From a checkpoint of a small CTC audio transcriber.
Training: adamw at rate 0.0025, 4000 steps, batches of 192.
Rows from block 3 of a small CTC audio transcriber, named by matrix and row number. Rows with one number within an expert belong to one neuron, the router's apart. Each number is 128 + 32 x the weight over its row's rms, rounded and kept within 0 to 255. All counts start at 0. After the name is the row's rms in percent of the matrix's.
After each expert's rows are labels from the 100 clips, of 14976, where the router gives the expert most weight on average: "responds to" is what is common among them. Only what is clearly more common there than usual is listed. The data: short read English sentences (LibriTTS-R). In brackets: how many of the 100, against the usual share in percent.
# router: slot weights (model.blocks.3.mlp.router.weight, 32x192), inputs 0-95
# up: expert up (model.blocks.3.mlp.up, 16x192x192), inputs 0-95
# down: expert down (model.blocks.3.mlp.down, 16x192x192, transposed), outputs 0-95

# expert 7
router.14 103 [187  92 173 150 106 152 163 125 134  95  98 179  89  92 135  87 181 163 147 101  54  99 146 100 107  88 171  93 128 137 163 138 150 205 192 102  87 129 140 102 194 137  82 147 102 151 176  97 158 153 150 143 114 153  71 194 106  96 100 139 116 179 106 134 154 177 139 113 112 128 130 131 125 108 173 134 125 130 176 144 138 105 102 156  94 147 155 127 130 134 108 120 149 142  71 173]
router.15 101 [165  75 143 138 101 119 109  94 116 146 154 102 182 130 137 176 128  28 122 174 133 183  83  78  77 152  75 128 122 143 119 140 199 130 121 166 172 166 105 165 123 144 134  94 143 113  84 158 141 115 139 123 156 147 104 119 128  96  51 147 155 147  96 190 124 117  89 102 127 158 146 100 186 129 112 171  97 158 160 101  89 114 107 109  93 166 121 146 129  98 121 115 135  93 158 121]
up.0 086 [125 127  91 151 110 129 126 137 142 157 109 132 143  95 118 170 135 154 103  50  86 170 138 107 172 163 135 144 154  87 139 135  90 135  92  87 152 131 185 143 146 128 121 146 140 107 147 131  89 112 176 100  93  76  92 125 125 120 133  92 118 205 144  35 150 217 150 188 146 123 150 107 103  92 121  94 129 134  98 143 124 115 141 106 123  93 137  80 159 124 161 139 116 191 133 187]
down.0 083 [133 147 164 117 124 143 134 106 164  89 152 123  93   0 116 109 178 121 124 157 129 142 119 140 122 188 144  77 104 161 132 141 192 161 131 165  62 144 211 128 111 130 117  95 128  95 116 116 124 130 105 145 190  34 117 139  81  91 119 120 149 142 220 167 132 115 138  92 113 107 106  52  60 134 131 122 131 213 129 194 141  79 120  82 150 113 146 121 138 169  91 161 127 140 119  78]
up.1 088 [147  84 101 122 158 119  92 100 127 123 208 123 150 106 156 131 120 126 152  85  96 182 113 142 171 135 140 153 118 150 169 110 150 142 113 129  93 144 123 123 154 203 116 143 127 165 137 113 168 175 177 137  56 197 130  61 129 146  76 144 105 124 191  95  77 203 136 133 136 130 112 106 110 151 116 126 142 177 181 117 150 112 114 104 112  94 134 109 138 142  50 155 148 122 136 130]
down.1 082 [136 125 101 119 111 149 146 118 154 134 170 134 147  22 155 126 127 158 104 120 104 147 139 168 181 129 123 136 156 126  96 161 154 154 126 157 163 128 171 134 129 165 133  93 133 117  79 141 201 127 140  74 122  64  91 128 141 165 126 123 111 196  96 123 136 207 157 123 147 194  80 108  43 112  68 119 185 154 134 113 143 113 169  84 133  88 135 129 150  79 139 143 135  97 130  39]
up.2 084 [198 178 144 101 136 175 156 120 156 182 127 160 137  99  26 150 117 122 109 145 131 163 161 141 156 144 112  92 124  45 127 135  96 142 153  99 199  76 144 148 120 148 113 119 190  74 163 107 106  79 138  65 190 108 137  87 108  99  77 123 116 168 100 171  95 128 131 126 119 128 167  76 144 140 133 118 129 123 119 107 112 128 127 127 145 145  78 173 141 132 102  80  70 150 185 163]
down.2 085 [ 80 165 113 152 120  76 134  96 121 122 191 133 139 103  95  89 126 107 193 146 144  64 106 167 146 137 150 104 122 151 159 124 163 135 126 105 124 139 158  83 148  90 117  89  60 100 136 160 191 144  66 180 119 138 141 102 138 107 133 150  94  57 179 113 115  89 101 151 105 133 156 173 117 138 139 135 140 106 129  97 126 108  99 121 143  58 153 120 177 101 228 177 124 137 108  83]
up.3 117 [143 162 182 138  84 167 213 135 148 113 114 140 131  84  93 164 109 137 130 200 133 116 149  89 165 112  54 123 146 142 156 126  95 125 145 114 181  91 139 185 109  96 117 132 164 156 168 137 149  83 103  73  88 157 100 195 103 156  90 194  96 144 157 158  68  88 169 130 124 164 141 106  93 135 141 104 144 160  82 117  94 189 149 158  68 167  60 114 107 139 162 112 129 163 144  70]
down.3 116 [ 95 142 129 126 106  66 114 128 134 161 105 120 139   8 162 108 123 110 148 140  87 161 137 112 170 119 129 131 124 151 113 118 120 149 139 124 187 181  63 107 150 148  60 148 100  82 142 138 219 130  91 157 143 182  83 154 149 113 126 140 102 107 115 103 117  98 144 212 106 200 114 122 103 132 158 142 139 115 129  74  84  64 138 156  69  72 134 123  66 183 197 145 127 123  89 135]
responds to: voice: female (86 vs 53.9)

# expert 14
router.28 112 [209 123 123  70 120  66 116 136 167 163  49 188 136 126 181 163 133 158 128 178 115 179 143 143 143 148  82 108 118  58  96 155 134 168 135 157 183  96 162 149 115 151 148 172 170 165 161  89 105 155  81 121 153 129 104 110 133  91  92 147  58  97 152 158 102 140 100 138  97  99 139  92 114 116 114 137 128 100 162 136 105  99  94 109 154 136  83 142 161 153 162  83 167 127 167 154]
router.29 100 [105 127 140 151 179  72 122 112 133  84  74 162 103  92 104 104 153 103  86 179 197 118  95 101 141 121 194  99 124 134 123 151 161  82 142 195 137 173  79 161 108 142 192 133 154 165 156 107  76  89 132 160 135 130 103 112 155 109 180 174 110 172 182  96  97 162 145  83 132 152 173  72 164 115 137 141 117 148 145 100 141 149 110 112 154 108 171 118 171 154 118 104  85 134 134 122]
up.0 095 [140 150 127 160 190 131  96 144 144  84  93 110 134  98 188 104 107  81 155 137 141 143 111 124 111  94 112  96  86 150 127  64 207 133 165 120 111 152 111  82 194 164 133 168  80 119 166 157  82 116 118 161 151 105 107 165  43  96 133 136 180 113  79 128 129 108 150 131  49 111 114 142 223 133 160 136 135 125 101 116 145 114 204  92 109 112 171  63 109 122  80 124 120 108 153 154]
down.0 098 [147 108 160 150 132  67 122 184 178 140  68 105 178 140  99 164 164 131 142 122 115 129  84 130 172 130 119 146  89  88  70 142 167 160 159 185 124 109 124 135  45 103 123 166 129 162  67 119 120 112 151  71 166 137 111 111 213 117 148 114 130 133 135 180 123 172 131 140 148 140 131 145 136 106 169 126 165 152 121  81  90  66 141  96 118 216 131 146 134 137 184 124 154 114 107 122]
up.1 082 [128  50 147 135 142 135 102 152 126 156 174 112 116  76 100 131 147  96 110 121  85 124 140 123 155 177 141 189  85 125 146 135 131 140 175 103 170 185 166 176 137 127 104 105 167 106 162 109 126 144 131 170 126  88 109 128 102 120 146 113 176 142 100  86 111 183 153 119 147  97 162 118 121 150  93 144 118 120 154 140 173  99 124 132  96 123 160 133 115  48 116 200  55 132 100 200]
down.1 073 [136  80 154 107  49 120 162 131 150 155 136 159  75  63 141 127  98 169  73 130  37 138 155 118 163 103 129  75 132 172 159  98 167  99 148 205 118 170  41 122 132 156 109 102 103  96 178  80 103 137  93 105 100 100  78 114 155  72 125 117 103 153 170 191 115 121 124  22 163 111  81 137  51 120 172 126 133 155  76 121 130 116 129 122 130 133 154 122 144 110 111 153 109 122  91 127]
up.2 087 [154 150 150 160  70 131 110 130 124 125 146 134  32 141   0  47 169 157 139  85 122 104 133 176 106 120 153 158 129 104 164 168  89 171 162 115 178 104 185 109 112 151 137 126 104  93 173  89 139 143  96  74 140 136 138 138 130 148 146  78 115 115 133 146 116  55 143  94 194  74 102 154 148 117 150 125 119 140 113 126  93 137 127 150  93 122  77 150 136 146 151 139  63 157 122 150]
down.2 090 [142  86 171 147 139 154 130 181 148 114  95 101 171 153 101  99  85  92 121 108 116  84 158 158 110 129  80 134 116 154 116 116 151  82 121 138 150 135  89 182 167 135  71 106 178  78  97 117 180 130 203 112 101 102 122 114  87 108 116 100  94 154 161 151 120  86 110 171 156 126 111  75  75 168 117  92 113  90 185 182 115  77 141 137 121 112 132 135 141  91  52 110 128 136  82 140]
up.3 069 [136 135 112 192 163 117 202 128 125 116  96  93  76  99  89  78 191 103  95  73 135 116  74 159 137  90 152 127 126 106 145 140 108 126 165 141 141 173 117 137 133 107 110 115 126 179 128  87 115 141 121  98 145 133  87 105 143 129 161  96 121 174 129 139  59 121 152 127 168 115 143 189 163 115 155 120  87 128  98  70  76  58 153 146  49 167 183 113  81 141 136 179  80 148 127 163]
down.3 061 [151 137 103  93 120 141 207 119 129 138 146 115 135 156  79 161 143 150 122 149  51 116 117 153 200 106 140  80 168 111 181 131 193 143  82 187 161 110 157 147 113 166 133 146 153  71 156 143 140 109  80 134 106 151 114  63 104  77 125 124 131 178 162 157  61 114  96 116 136 118 119 130 119 110  97  93 140 160 146 197 146 131 120 102 109 141 119 140 160 148  69  81 146 122 134 152]
responds to: the word "you" (33 vs 15)

# expert 1
router.2 100 [126  79 139 145 149 178 185 104 122  85 156 128  86 101  72 182 151 117 104 124 160 114 105 119 169 149 130 105 110 130 170 111 126 160  63  76 117 123 139 118 125 155 133 175 124 157 110 107 140 131 122 171  41 123  97  87 119 138 104 134  84 155  90 151  79 181 105 132 118  81 204 142 126 191  65  83 117 131  97 147 111 135 103 146 143 187 106 156 186 112 155 108 145 171 128  54]
router.3 114 [163 140  83 103  48 125 133 120 115 146  79 151 140 191 122 143 127 160 157  80 184 116 131 122 127 113 114 189 139 107 113 144 192 112 106 139 146  97  69 117  56 126 127 145 143 178  73  84 135 117  97 163 116 152 146  58 126 130 135 143 111 128 111 206 127 131 110 142 127  48 108 117 141  94 106  96 141 210  99 140  95 164  95  85 173 191  29 122 113 123 176 163 108 142 156  60]
up.0 112 [154 111 155 101 144 158 114 121 213 184 170 123 155 139 141 113 148 148 159 105  80 122 145 148 129 185 160  79 120 139 209 118  97 144 135 137 118 107 191 130 143 131 140  81  95 110 201 152 111 174 152  80 127 131 142 135 125 135 150 153  97  86 119  83 142  58 120  88 117 129  99 121  70  94 108 173 123  73 143 178 105  92 151 157  93  61 116 183 139 138 129 137 176 155 145 150]
down.0 107 [144  73 126 195 112 121 107 149 139 179  96 158  86  86 143  73 126 148  91 136 165  58 163 136 154 169 138  75 145 175 116 138 144 124 113 181  96  76 168 108  75 154 111 173 119 190 148 129   0 145 128 119  87 178  99  82 173  86 139 120 131 147 105 115 147 126 134  85 104 123  82 123 120 180 177 133 109 127 119 121 106 100 109 133 138 135 128 126 166 133 114 154 156 150 124 182]
up.1 099 [ 69 101 136 105 123  85 106 145 142 154  75 176 163 130 162 115  71 141 142 138 129 115 103  59 131 104 100  76 172  81 104 119 103  97 186 116  79 112 123 108 129 105 123 105 107 145 128 143 153 112 148 129 162 153 145 152 172 129  84 128 111 121  97 123 150 142 129 140  90 170 142  52 109  96 159 148  65  78 175 138 135 134  98 102 128 145 156 171 133 129 166  91 138  83 119 190]
down.1 096 [166 110 133 102  97 113 107 103 122 159  49 123 133 134 158 156 114  88 121 173 142  76 140 152  58 121 145 182  97 116 124 101 133 105  85 159 129 102 120  84 137 140 112  95 203 152  94 179  77 145  86 119 147  31 153 143 155 138 128 112 111 179 135 128  92 143 135 139 131 130 177 157 122 170 111 114  92 153 143  53  75 118 105 188 169 200 144 113 137 106 115 143 130 125  96 141]
up.2 084 [102 162 173 140 104 159  97 147 109 143 123 146 101 124 150 105 105 162 173 125 102 145 103  62 119 130 116  48 164 167  99 175 111 138 119 112  72 200 128  74 132  66 108 141  80 111 117 114 133 134 115 126 198 214 127 165 131  87 116 117 101 106 106 115 135 162 133 112 121  90 112 191 157 118 162 128 112 135 101 104 168 111 118 135  84 118 124 143  95 158 124 101 126 184 115 126]
down.2 076 [156 130 110  67 117 189 146 109 101  79 114  92 131 118 192  86 123  92 112 132 100  67 158 153 121 144 133  84 160 164 166 119  59 118 170 125  85 125 132 103  98 133 170  68 178 106 123 168 158 156 142  91 141 115 191 129 162 192 114 123 102 110 202  73 116  96 105  91 131 132  84 197 115  99 136 102 164 154 125 150  83  87 113 128 157 141 149 138  97 150 121 105 141 141 130 151]
up.3 112 [134 100 125 105 159 175 147 113 206 145 180 133 150 137 138 109 132 113 170 160 172 109  57 149 163 200 140 107 127  75 173  42 103  86 122 117 169  56 171 143 122 125  76 118 114 165 194 165 178 146  94 150  78 171 155 135 105 195  82 116 118 111  96 112 104  37 120 150 155 118 150 130  95 135  83 133  98  98 128 158 103 132 133 135 133  94  86 107 128 152 141 102 182 111 169 118]
down.3 106 [146 186  83 110 121 118 163 145 117 192 106 192 137  90 116 134 113 164 144 148 155 129 141 133 167 162 108 150 156 149 137 144  92 127  86 157 123 116  79 134 137  78 157 162 120 111 140  74  57 164  79 159 163 101 102  72 121  91 105 123  86 118  85 168 111 183 173 101  70 185 149 127 103 156 125 136 114 151 134  86 121 189  93 136 128 131 129 110 146 131 155  78 130 140 101 134]
responds to: the word "i" (39 vs 17.8); the word "he" (32 vs 10.9)

# expert 5
router.10 082 [130 103 147 175 149 153 112  63 158  91 113 131 126  96  83  69 116 158 156 125 105 110 132 107  85 148 124 152 147 157 128 113  98 121 121 179  67  98 143 112 109 120  67 166 146 138  87 119 184  82 138  54  77 165 105 115 145 124  64  45 138 130 148 116 168 162 137 125 113 145 126 215  74 133 154 122 139 187 154 124 122 143 104 132 118 137 153  90 134 130 178 105 156 137 154 120]
router.11 073 [110  84 120 174 127 132 133 150 214  57 114 143 101 120 166 105 152 153 150 145 123 104 130 109 157 144  48 137 170 138 121 161 118 137 128 103  99 140 153  86 124 114 142 104 157 124 102 125 207 135 152  57 183 151 106 145 143 166  67  76 193 136 153  69 153 147 114 136 119 184 147 102 167 129 130 137  77 104 144 136 108 152 119 103 121 136 125  69 133 130 163 144 145  84 220 143]
up.0 117 [ 91 189 132 151 137 141 110 112 109 107 183 139 131  81  86  78 160 165  90  90 132 158 104 148 125  94  72 152  85 122 113 104 138 133 100  87 123 148 115 115 170 133  92 180 104 131 155  73 123 122  74 166 133 122 152  86 113 104 166  78 155 148 160 106 127 141 125 131 180 153 175  90 184 170 134 127 102 138 118  53 140 174  71 156 159 130 143 130 110 124 159 136  35 152 111 119]
down.0 114 [125 127  89 137 143 108 159 100 122  93 130 136 178   0 141 130 126 116  94  93 135 164 134 116 155 134  87 117 143 133 107 135 162  56  91 162 146 133 173 167 144 116 100 146 169 126  83 135  99 134 139 137  82 138  98 102 167  87 103 134 145 196 129 118 147  98 228 216 100 115 114  92  89 138  91 144 116  89 140 104 109 160 113  93 146 113 130 130 191 177 103 163 131 129 146  62]
up.1 081 [126 142  56 100  95  89  79 125 142 133 148 169 165  99 126 132  85 143 158 106 101 120 109  99 116 171 183 102 157 129 135 154 122 116 165 152 111  97 189 101  51  84 139 131  88 143 177  96 125 105 138  82 153 118 114 151  97 172 139 116 112 128 114 152 135 101 132 158 126 120 103 134 120 146 135 176 149 169 113 107 105 136  44 127 147 131 127  88 108 119 117 159 187  88 114  80]
down.1 074 [120  86 122 103 128 147 126 134 106 134 132  98 129 154 117  88 117 136  71  97  69  95 154 142 184 166 145 124 152 140  96 167 121 177 107  81 104  96 162 152 164 127 170 140 139  76 123 146 130 135 112 133 100  48 169 156  85 112 197 106  49 141  81 120 119 191 109  91 151 186 110 124 149 134 114 145 115  70 174 143 169 176 101 138 117  98 171 130 147  94 120 109 134 138 100 162]
up.2 088 [102 181 145 159  93 124 112 161 105 159  92 137 158 155  89 147 152 165 125  83 162 115 132 109 114 128 156 139 149  88  99 118  81 114 161  79 127 147 112 113 108 170  92 147 134 183 159 181 179 110 118 130  96 149 107 136 122 166 112  94 139 160  75  82  66  63  88 168 168 116 138 136 102 123 100  85 137  84 138 124 121 160 166 105 133 126  44 126 173 109 179 146  49 174 107  93]
down.2 081 [128 152 133 125 179 134 126 121  91  77 119 132 144 132 165 132  98  92  89  89 116 185 117  92 160 112  83 118 152 160 134 120  94  97 137 111 124 157 221 134 123 148 115  98 186 112 125 200 111 153 169 165 137  91 109 112 119 116  71 118 119 159 124 186  87 124 158 157  99 156 118 120 119 179 139 146 115 133 168 139 156 164 122 106 108  34 115 132 149 181 110 120 126 125 121  81]
up.3 086 [150  57 120  95 117 161 108 106  87 134 174  98 109 135 124 143  92 110 114 157  65 162 137 153 129 187 170 136 199 153 235 109 123 102 133  92 171 109 124 158 148  86 110 137 147 122  97 138 106 110 162 124  85 176 154 136 144 108 168 102 171 128 108 135 141 154 108 134 105  97  84 181 104 121 119 129 165 100 165 198 195  39 129 198 115 142 162  98 100 147 128 121 113 170 106  81]
down.3 091 [167 208 118 127 110  97 126 121 100 121 170  95 157 154 101 123 107 187  99 146 137  68 104 133 110 121 175 156 142 143 119  95  69 165 115 141 104  77  92  57 122  75 153  96  70 109 150 139 191 120 104 146 173 130 178 146 120 112 160 141  91 153 157  89 121 140 136  79 141 154  98 151 193 131 167 112 178  71  45 156 127 120 136  94 128 157  84 142 123 115 123 141 129 126  90 151]
responds to: voice: female (84 vs 53.9)

# expert 8
router.16 083 [145  49 152 150 142 191 116 110 122  98 114 171  89  19 147  95 131 126 176 133  92 174  53  84 148 137 178 110 146 117 141 133  56 140  93 126  90 128 153 150 145 145 130 157 119 179 103 127 144 141 172 154 153 164  61 166 152 137  98 108 154 185 142 168 148 164 176 192 145 114 146 123 111  81 138 160 144 126 167  99 129 133 124 134 128 141 113 100 159 134 146 154  31 160 135  76]
router.17 102 [151 146 112 146 103 124  69 110 143 123 164 192 122 121 124 115 148 138 136 127 168 193  36 130 152 121 112 114 149 163  83  67 154  93  86 120  78  89 129 121 145 144 131 149 128 201 211  94 100 131  80 171 146 102 142  99 140 101 100  97 157 112 220 163 124  81 157 181 142 124 147 109 166 102 170 111 142 151  94 120 171 164  83 146 112 105 117  84 116 186 154 145 145 134 151 104]
up.0 121 [139 112 135 199  89  87 109 139 118  98 104 136  78  99  94 147 122 137 122 161 140 162 142  97 106 116  72 155 138 102 158 119  79 161 138  59 168 135 129 169 104 149 130 159 117 114 116 166 149 108 175 161 122 165 133  88 115 155  75 146 158 129 168  74 122 168 139 146 143 165 144 116 103  85 187 121 151  69 150 134 126 136 151 122 130 107 158 125 171 157 127 123 114  76 149 112]
down.0 116 [142 124 147 127 113 130 156  83 115 166 134 122 169 122 151 185 134  98 138 148 140 215  97 134 116 109 130 123 116 160  99  83 166  96 134  59 243  88  97 190 140 110 176 123 117 172 107 206 151 108 141 158  96 155 165 118 104 149 118 116 119  56 124 157  89 107 160 128 109 159 185  93 138 167 133 107 155 104  45 127 136 136 110 162  72  71 137 118 103 105 172  87 128 141  78 129]
up.1 101 [164 151 154 125 137 161 170 109 120 180 156 155 117 135 148 148 112 125 191 134 132  89 157 144 134 129 134 120  97 127 110 164 134 180  84 138 142 108 146 103 102 134 127 133  78 135 202 124 167 200 107  20 105 152 112 105 159 118 130  87 140 131 180  96 166 122 148  95 176 117  86 125 157 175  80 151 137  96 110 199 128 116  66 123 125 118 109  86 111 137 144 113 159 126  84 131]
down.1 108 [110 125 192 126  92 140 176 129 122 103 148 118 135  94 173  83 128 144 118 119 139  39 157 142 148  68 150  72 136 111 170 103 149  99 143 168 109  88  97 124 166  86 188 111  50 164 157 132 154 148  72 135 160 134  72 199 127 134 122 116 140 179 116 105 132 104 166 142 153  89 130 148  59  81 152 128 131 184 112 168  94 124 125 124 152 173 148 125 118 140  86 165  95 153 211 200]
up.2 108 [173 124 165 208  64 147 117 148 113 135 143 116  70 101 102 114 162 140 106 160 144 170  97 167 104 110  33 189 126  74 145  78  96 146  89 127 224 116 152 116 116 152  90 168 141 154 134 156 167 108  97 167 115 155 125 127 119 101  88 144 197 132 152 120 124  95 145 144 147 143 177  79 154 145 163 107 155 131 140 108 135 148 185  83 135 127 106 115 109 188 153  98  87  89 179 113]
down.2 116 [160 118 165 149  99 147 144  97 131 127 126 119 156 104 118 145 166 189 201 157 214 169 121 132 145 137 132 140 110 153  47 131 173  91  95  43 228 115  68 188 106 149 129 158 109 166  67 181 147 111 130 161 142 127 169 142 115 137 130 106 163  87  95 159 103 102  97  89 137 165 164  70 171 128 119 119 137 144 130 156 114 146 103 150  98  71 142 129 147  85 104  77 118 135 127 108]
up.3 130 [177 152 152  86  86  76 129 143 113 126 104 160 136 119 152 102 102 110 146 113 172  90 135 152  98 125 102 121 127 195 157 186 122 112 125 166  81 139 120 120  95 148 108 109 192 192  90 136 121  88 121 118 113 125 107  79 113 162 199 141 127 170  95 181  97 163  62 146 101  72  97 112  48  82 128 127 131 115 136 144 104  72  97 170 151 154 142 124 160  77 150 172 132 108 116 114]
down.3 121 [107 160 168 144 120  56 120 129 131 142  85 126 164 156 104 173 131 159 145 124 190 177 172 166 121  88 108 121 129 149 149 177 152  75 112 137  68 160 138  89 124 135 132  95 115  99  62 136  96  90 173 119 107 112 128 140 125 122 137 130 118  91 180 107 124 147 131 111  80 106 117  82 118 136 142 143 103 156 106 109 152  91 154 226 103 116 123 100 172  73 168  81 171 147  81 169]
responds to: voice: female (83 vs 53.9); the word "to" (35 vs 14.6); the word "you" (34 vs 15)

# expert 15
router.30 085 [138  74 184  88 125 194 201  87 107 166 129 142 136 117 114  52 140 124 148 187 183 132 107  91 109 124  52 121 127 150 115  85  73 152 122 152 143 143 121 149 155 139 154 187 113 149  73 107 123 149 123 114 108 127 139  85 179 136 156 127 116 121 130 226 205 115 152  95 151 144  94 141  95 123 109 145 132  90 105 140 138 176 121  86  67  74 114 151 141  95  70 175  95 149 149 117]
router.31 119 [123  43 171 159 146 132 107 144 138 167 129 115 139 130  96 119 107 123 149 159 121 115  68  86 109 125 156 138 141 177 115 136  96 172 192 122 121 171 130 149  92 143 125 152  90 154 123 141 137  99  63 120  72 196 110 112 110 120  82 171 161 111 158  90 119 114 169 109 129 136 116 116 140 144 113 137 103 114 183 133 102 155  88  92 141 167  61 165 155  79 122 125  86 159 158 104]
up.0 098 [175 142 146 149 163 101 147 130  83 149 113 153 122 133  86 191 108 114  91 136 121 181 133 151 174 108 108 111 145 116 130 194  87 106 118 187 136  79  92 177 136 129  70 160 180 148 112 115 128 128 146  84 155 139 115  85 136  97 154 152 105 129 137 142 139 170 114 130 132  97  97 114  56 175  89 112 140  75 101 112 153 122 109 137 149 170 184 133  74 134 169 128 144 143 144  87]
down.0 094 [152 112 136 125 135  75 113  66  89 136 125 120 167 160 108 131 144 117 174 128 183 202  93 145 117 138 119 123 118 137 131 150 166 156 111 155 212 126  97 132 123 105 131 153 127 134 120 142 173  97 102 116 194 139 136 132 183 124 128 153  70  78 131 156 110  90 178 124 195  85 149  91 122  87  92 133 120 154 134 192 110 102 141 168 106 167 143 123 137 114 185  89 109 147 129  67]
up.1 086 [ 81 136 177 143 115  39 147 155  84 167 139 149  97 139 115 164 113 106 122 134 102  45 173 147 111 161 103 182  72 142 100 179 161  97 143 102 122  83  78 134 124  98 106  72 123 129 126 121 153 109 159  61 129 162 119  82 155 152 193 111 131 120  96 120 125 171 129 152 105 172 118 118  81 149 152 105  74 135 154 136 102  81  79 148 153 120 159 106 105 104 112  92 138 124  78 130]
down.1 087 [ 89 117 140 171 195 132  46 135 116 121  79 130 117 174 131  63 121 113 179 135 130  70 160 120 123  50 106 119 174 108 106 134 142 134 148 138 129  99 177  89 128 142 100 148 102 161 166 139 159 145 147 129 103 110 114 150  91 195 120 125 106 135  66  75 158 113 172 130 107 126  66 142 161  94 154 124 147 112 219 113  95 176 131 177 116 175 120 123 136 168 170 125 153 141  91 126]
up.2 098 [101  86 162 144 133 141 175 136 112 126  95 158 132  93 191 119 196 100 122 151 138 126 110 111 140 173  80 131  75 163 124  98 130  93 121 161 162 107 146 121 140 125 167 154 124 142 205 123  99 176 114 130 112 146  86 136 150 134 128 159 139 167 101 126  67  87 160 147 155 153 174  75 106 199 149  93  46 176 129 101 121 174  67 103 125  50 126 114 154 140  88 160 181 149  73 171]
down.2 098 [100  70 130  83 146  99  74 140 129 129 175 106 161 121  68 141 124 166 153 174  78 100 163 146  78 128 121  57 114 161  99 140  68 147 134 135 128 137  66  70 164 141 101 159 161  77 124  99  81 121 178 157 107 160 119  64 143 223 135 132  82 156 114 113 133 178 112 124  84 116 139 167 111 108 101 121 136 112 208 138 125 148 116 109 166  79 125 147 139  57 147 194 125 147  86  89]
up.3 100 [220 129 132 197  75  91 183 129 124 153 118  76 117 116  98 121 132 126  99  76 114 113  96 135 160  97 110 126 124 166  83 123 189 142 137 115 140 132 109  75 111  95 148 159 102 124 129  71 104  73 135 156 177 190  89 145 111 109 209 124 164 177 120  90 115 108 142 118 147 145 114  98 119 146 135 129 131 191 167 140 135 109  83  95 101 151  95 150 116 133 128 180  75  40 163 138]
down.3 103 [131 162 179  57 120 168  75 101 100 128  80 118 187  82 202  84 107 165 120 147  80  50 152 121 166 129 134  74 141 118 126 124 131 120 171 106  96 143  90 135 143 134 163 164 122 113 212 139 110 131 177 160 115  84 126  91 179 102 137 133 135 159  98  82 118 166 106  92 114 124 116 153 124  85 121 135 137 143 117 206 118 128 149 103 139 113 129 115 136 170 170 153  97 105 152 123]
responds to: voice: male (79 vs 46.1)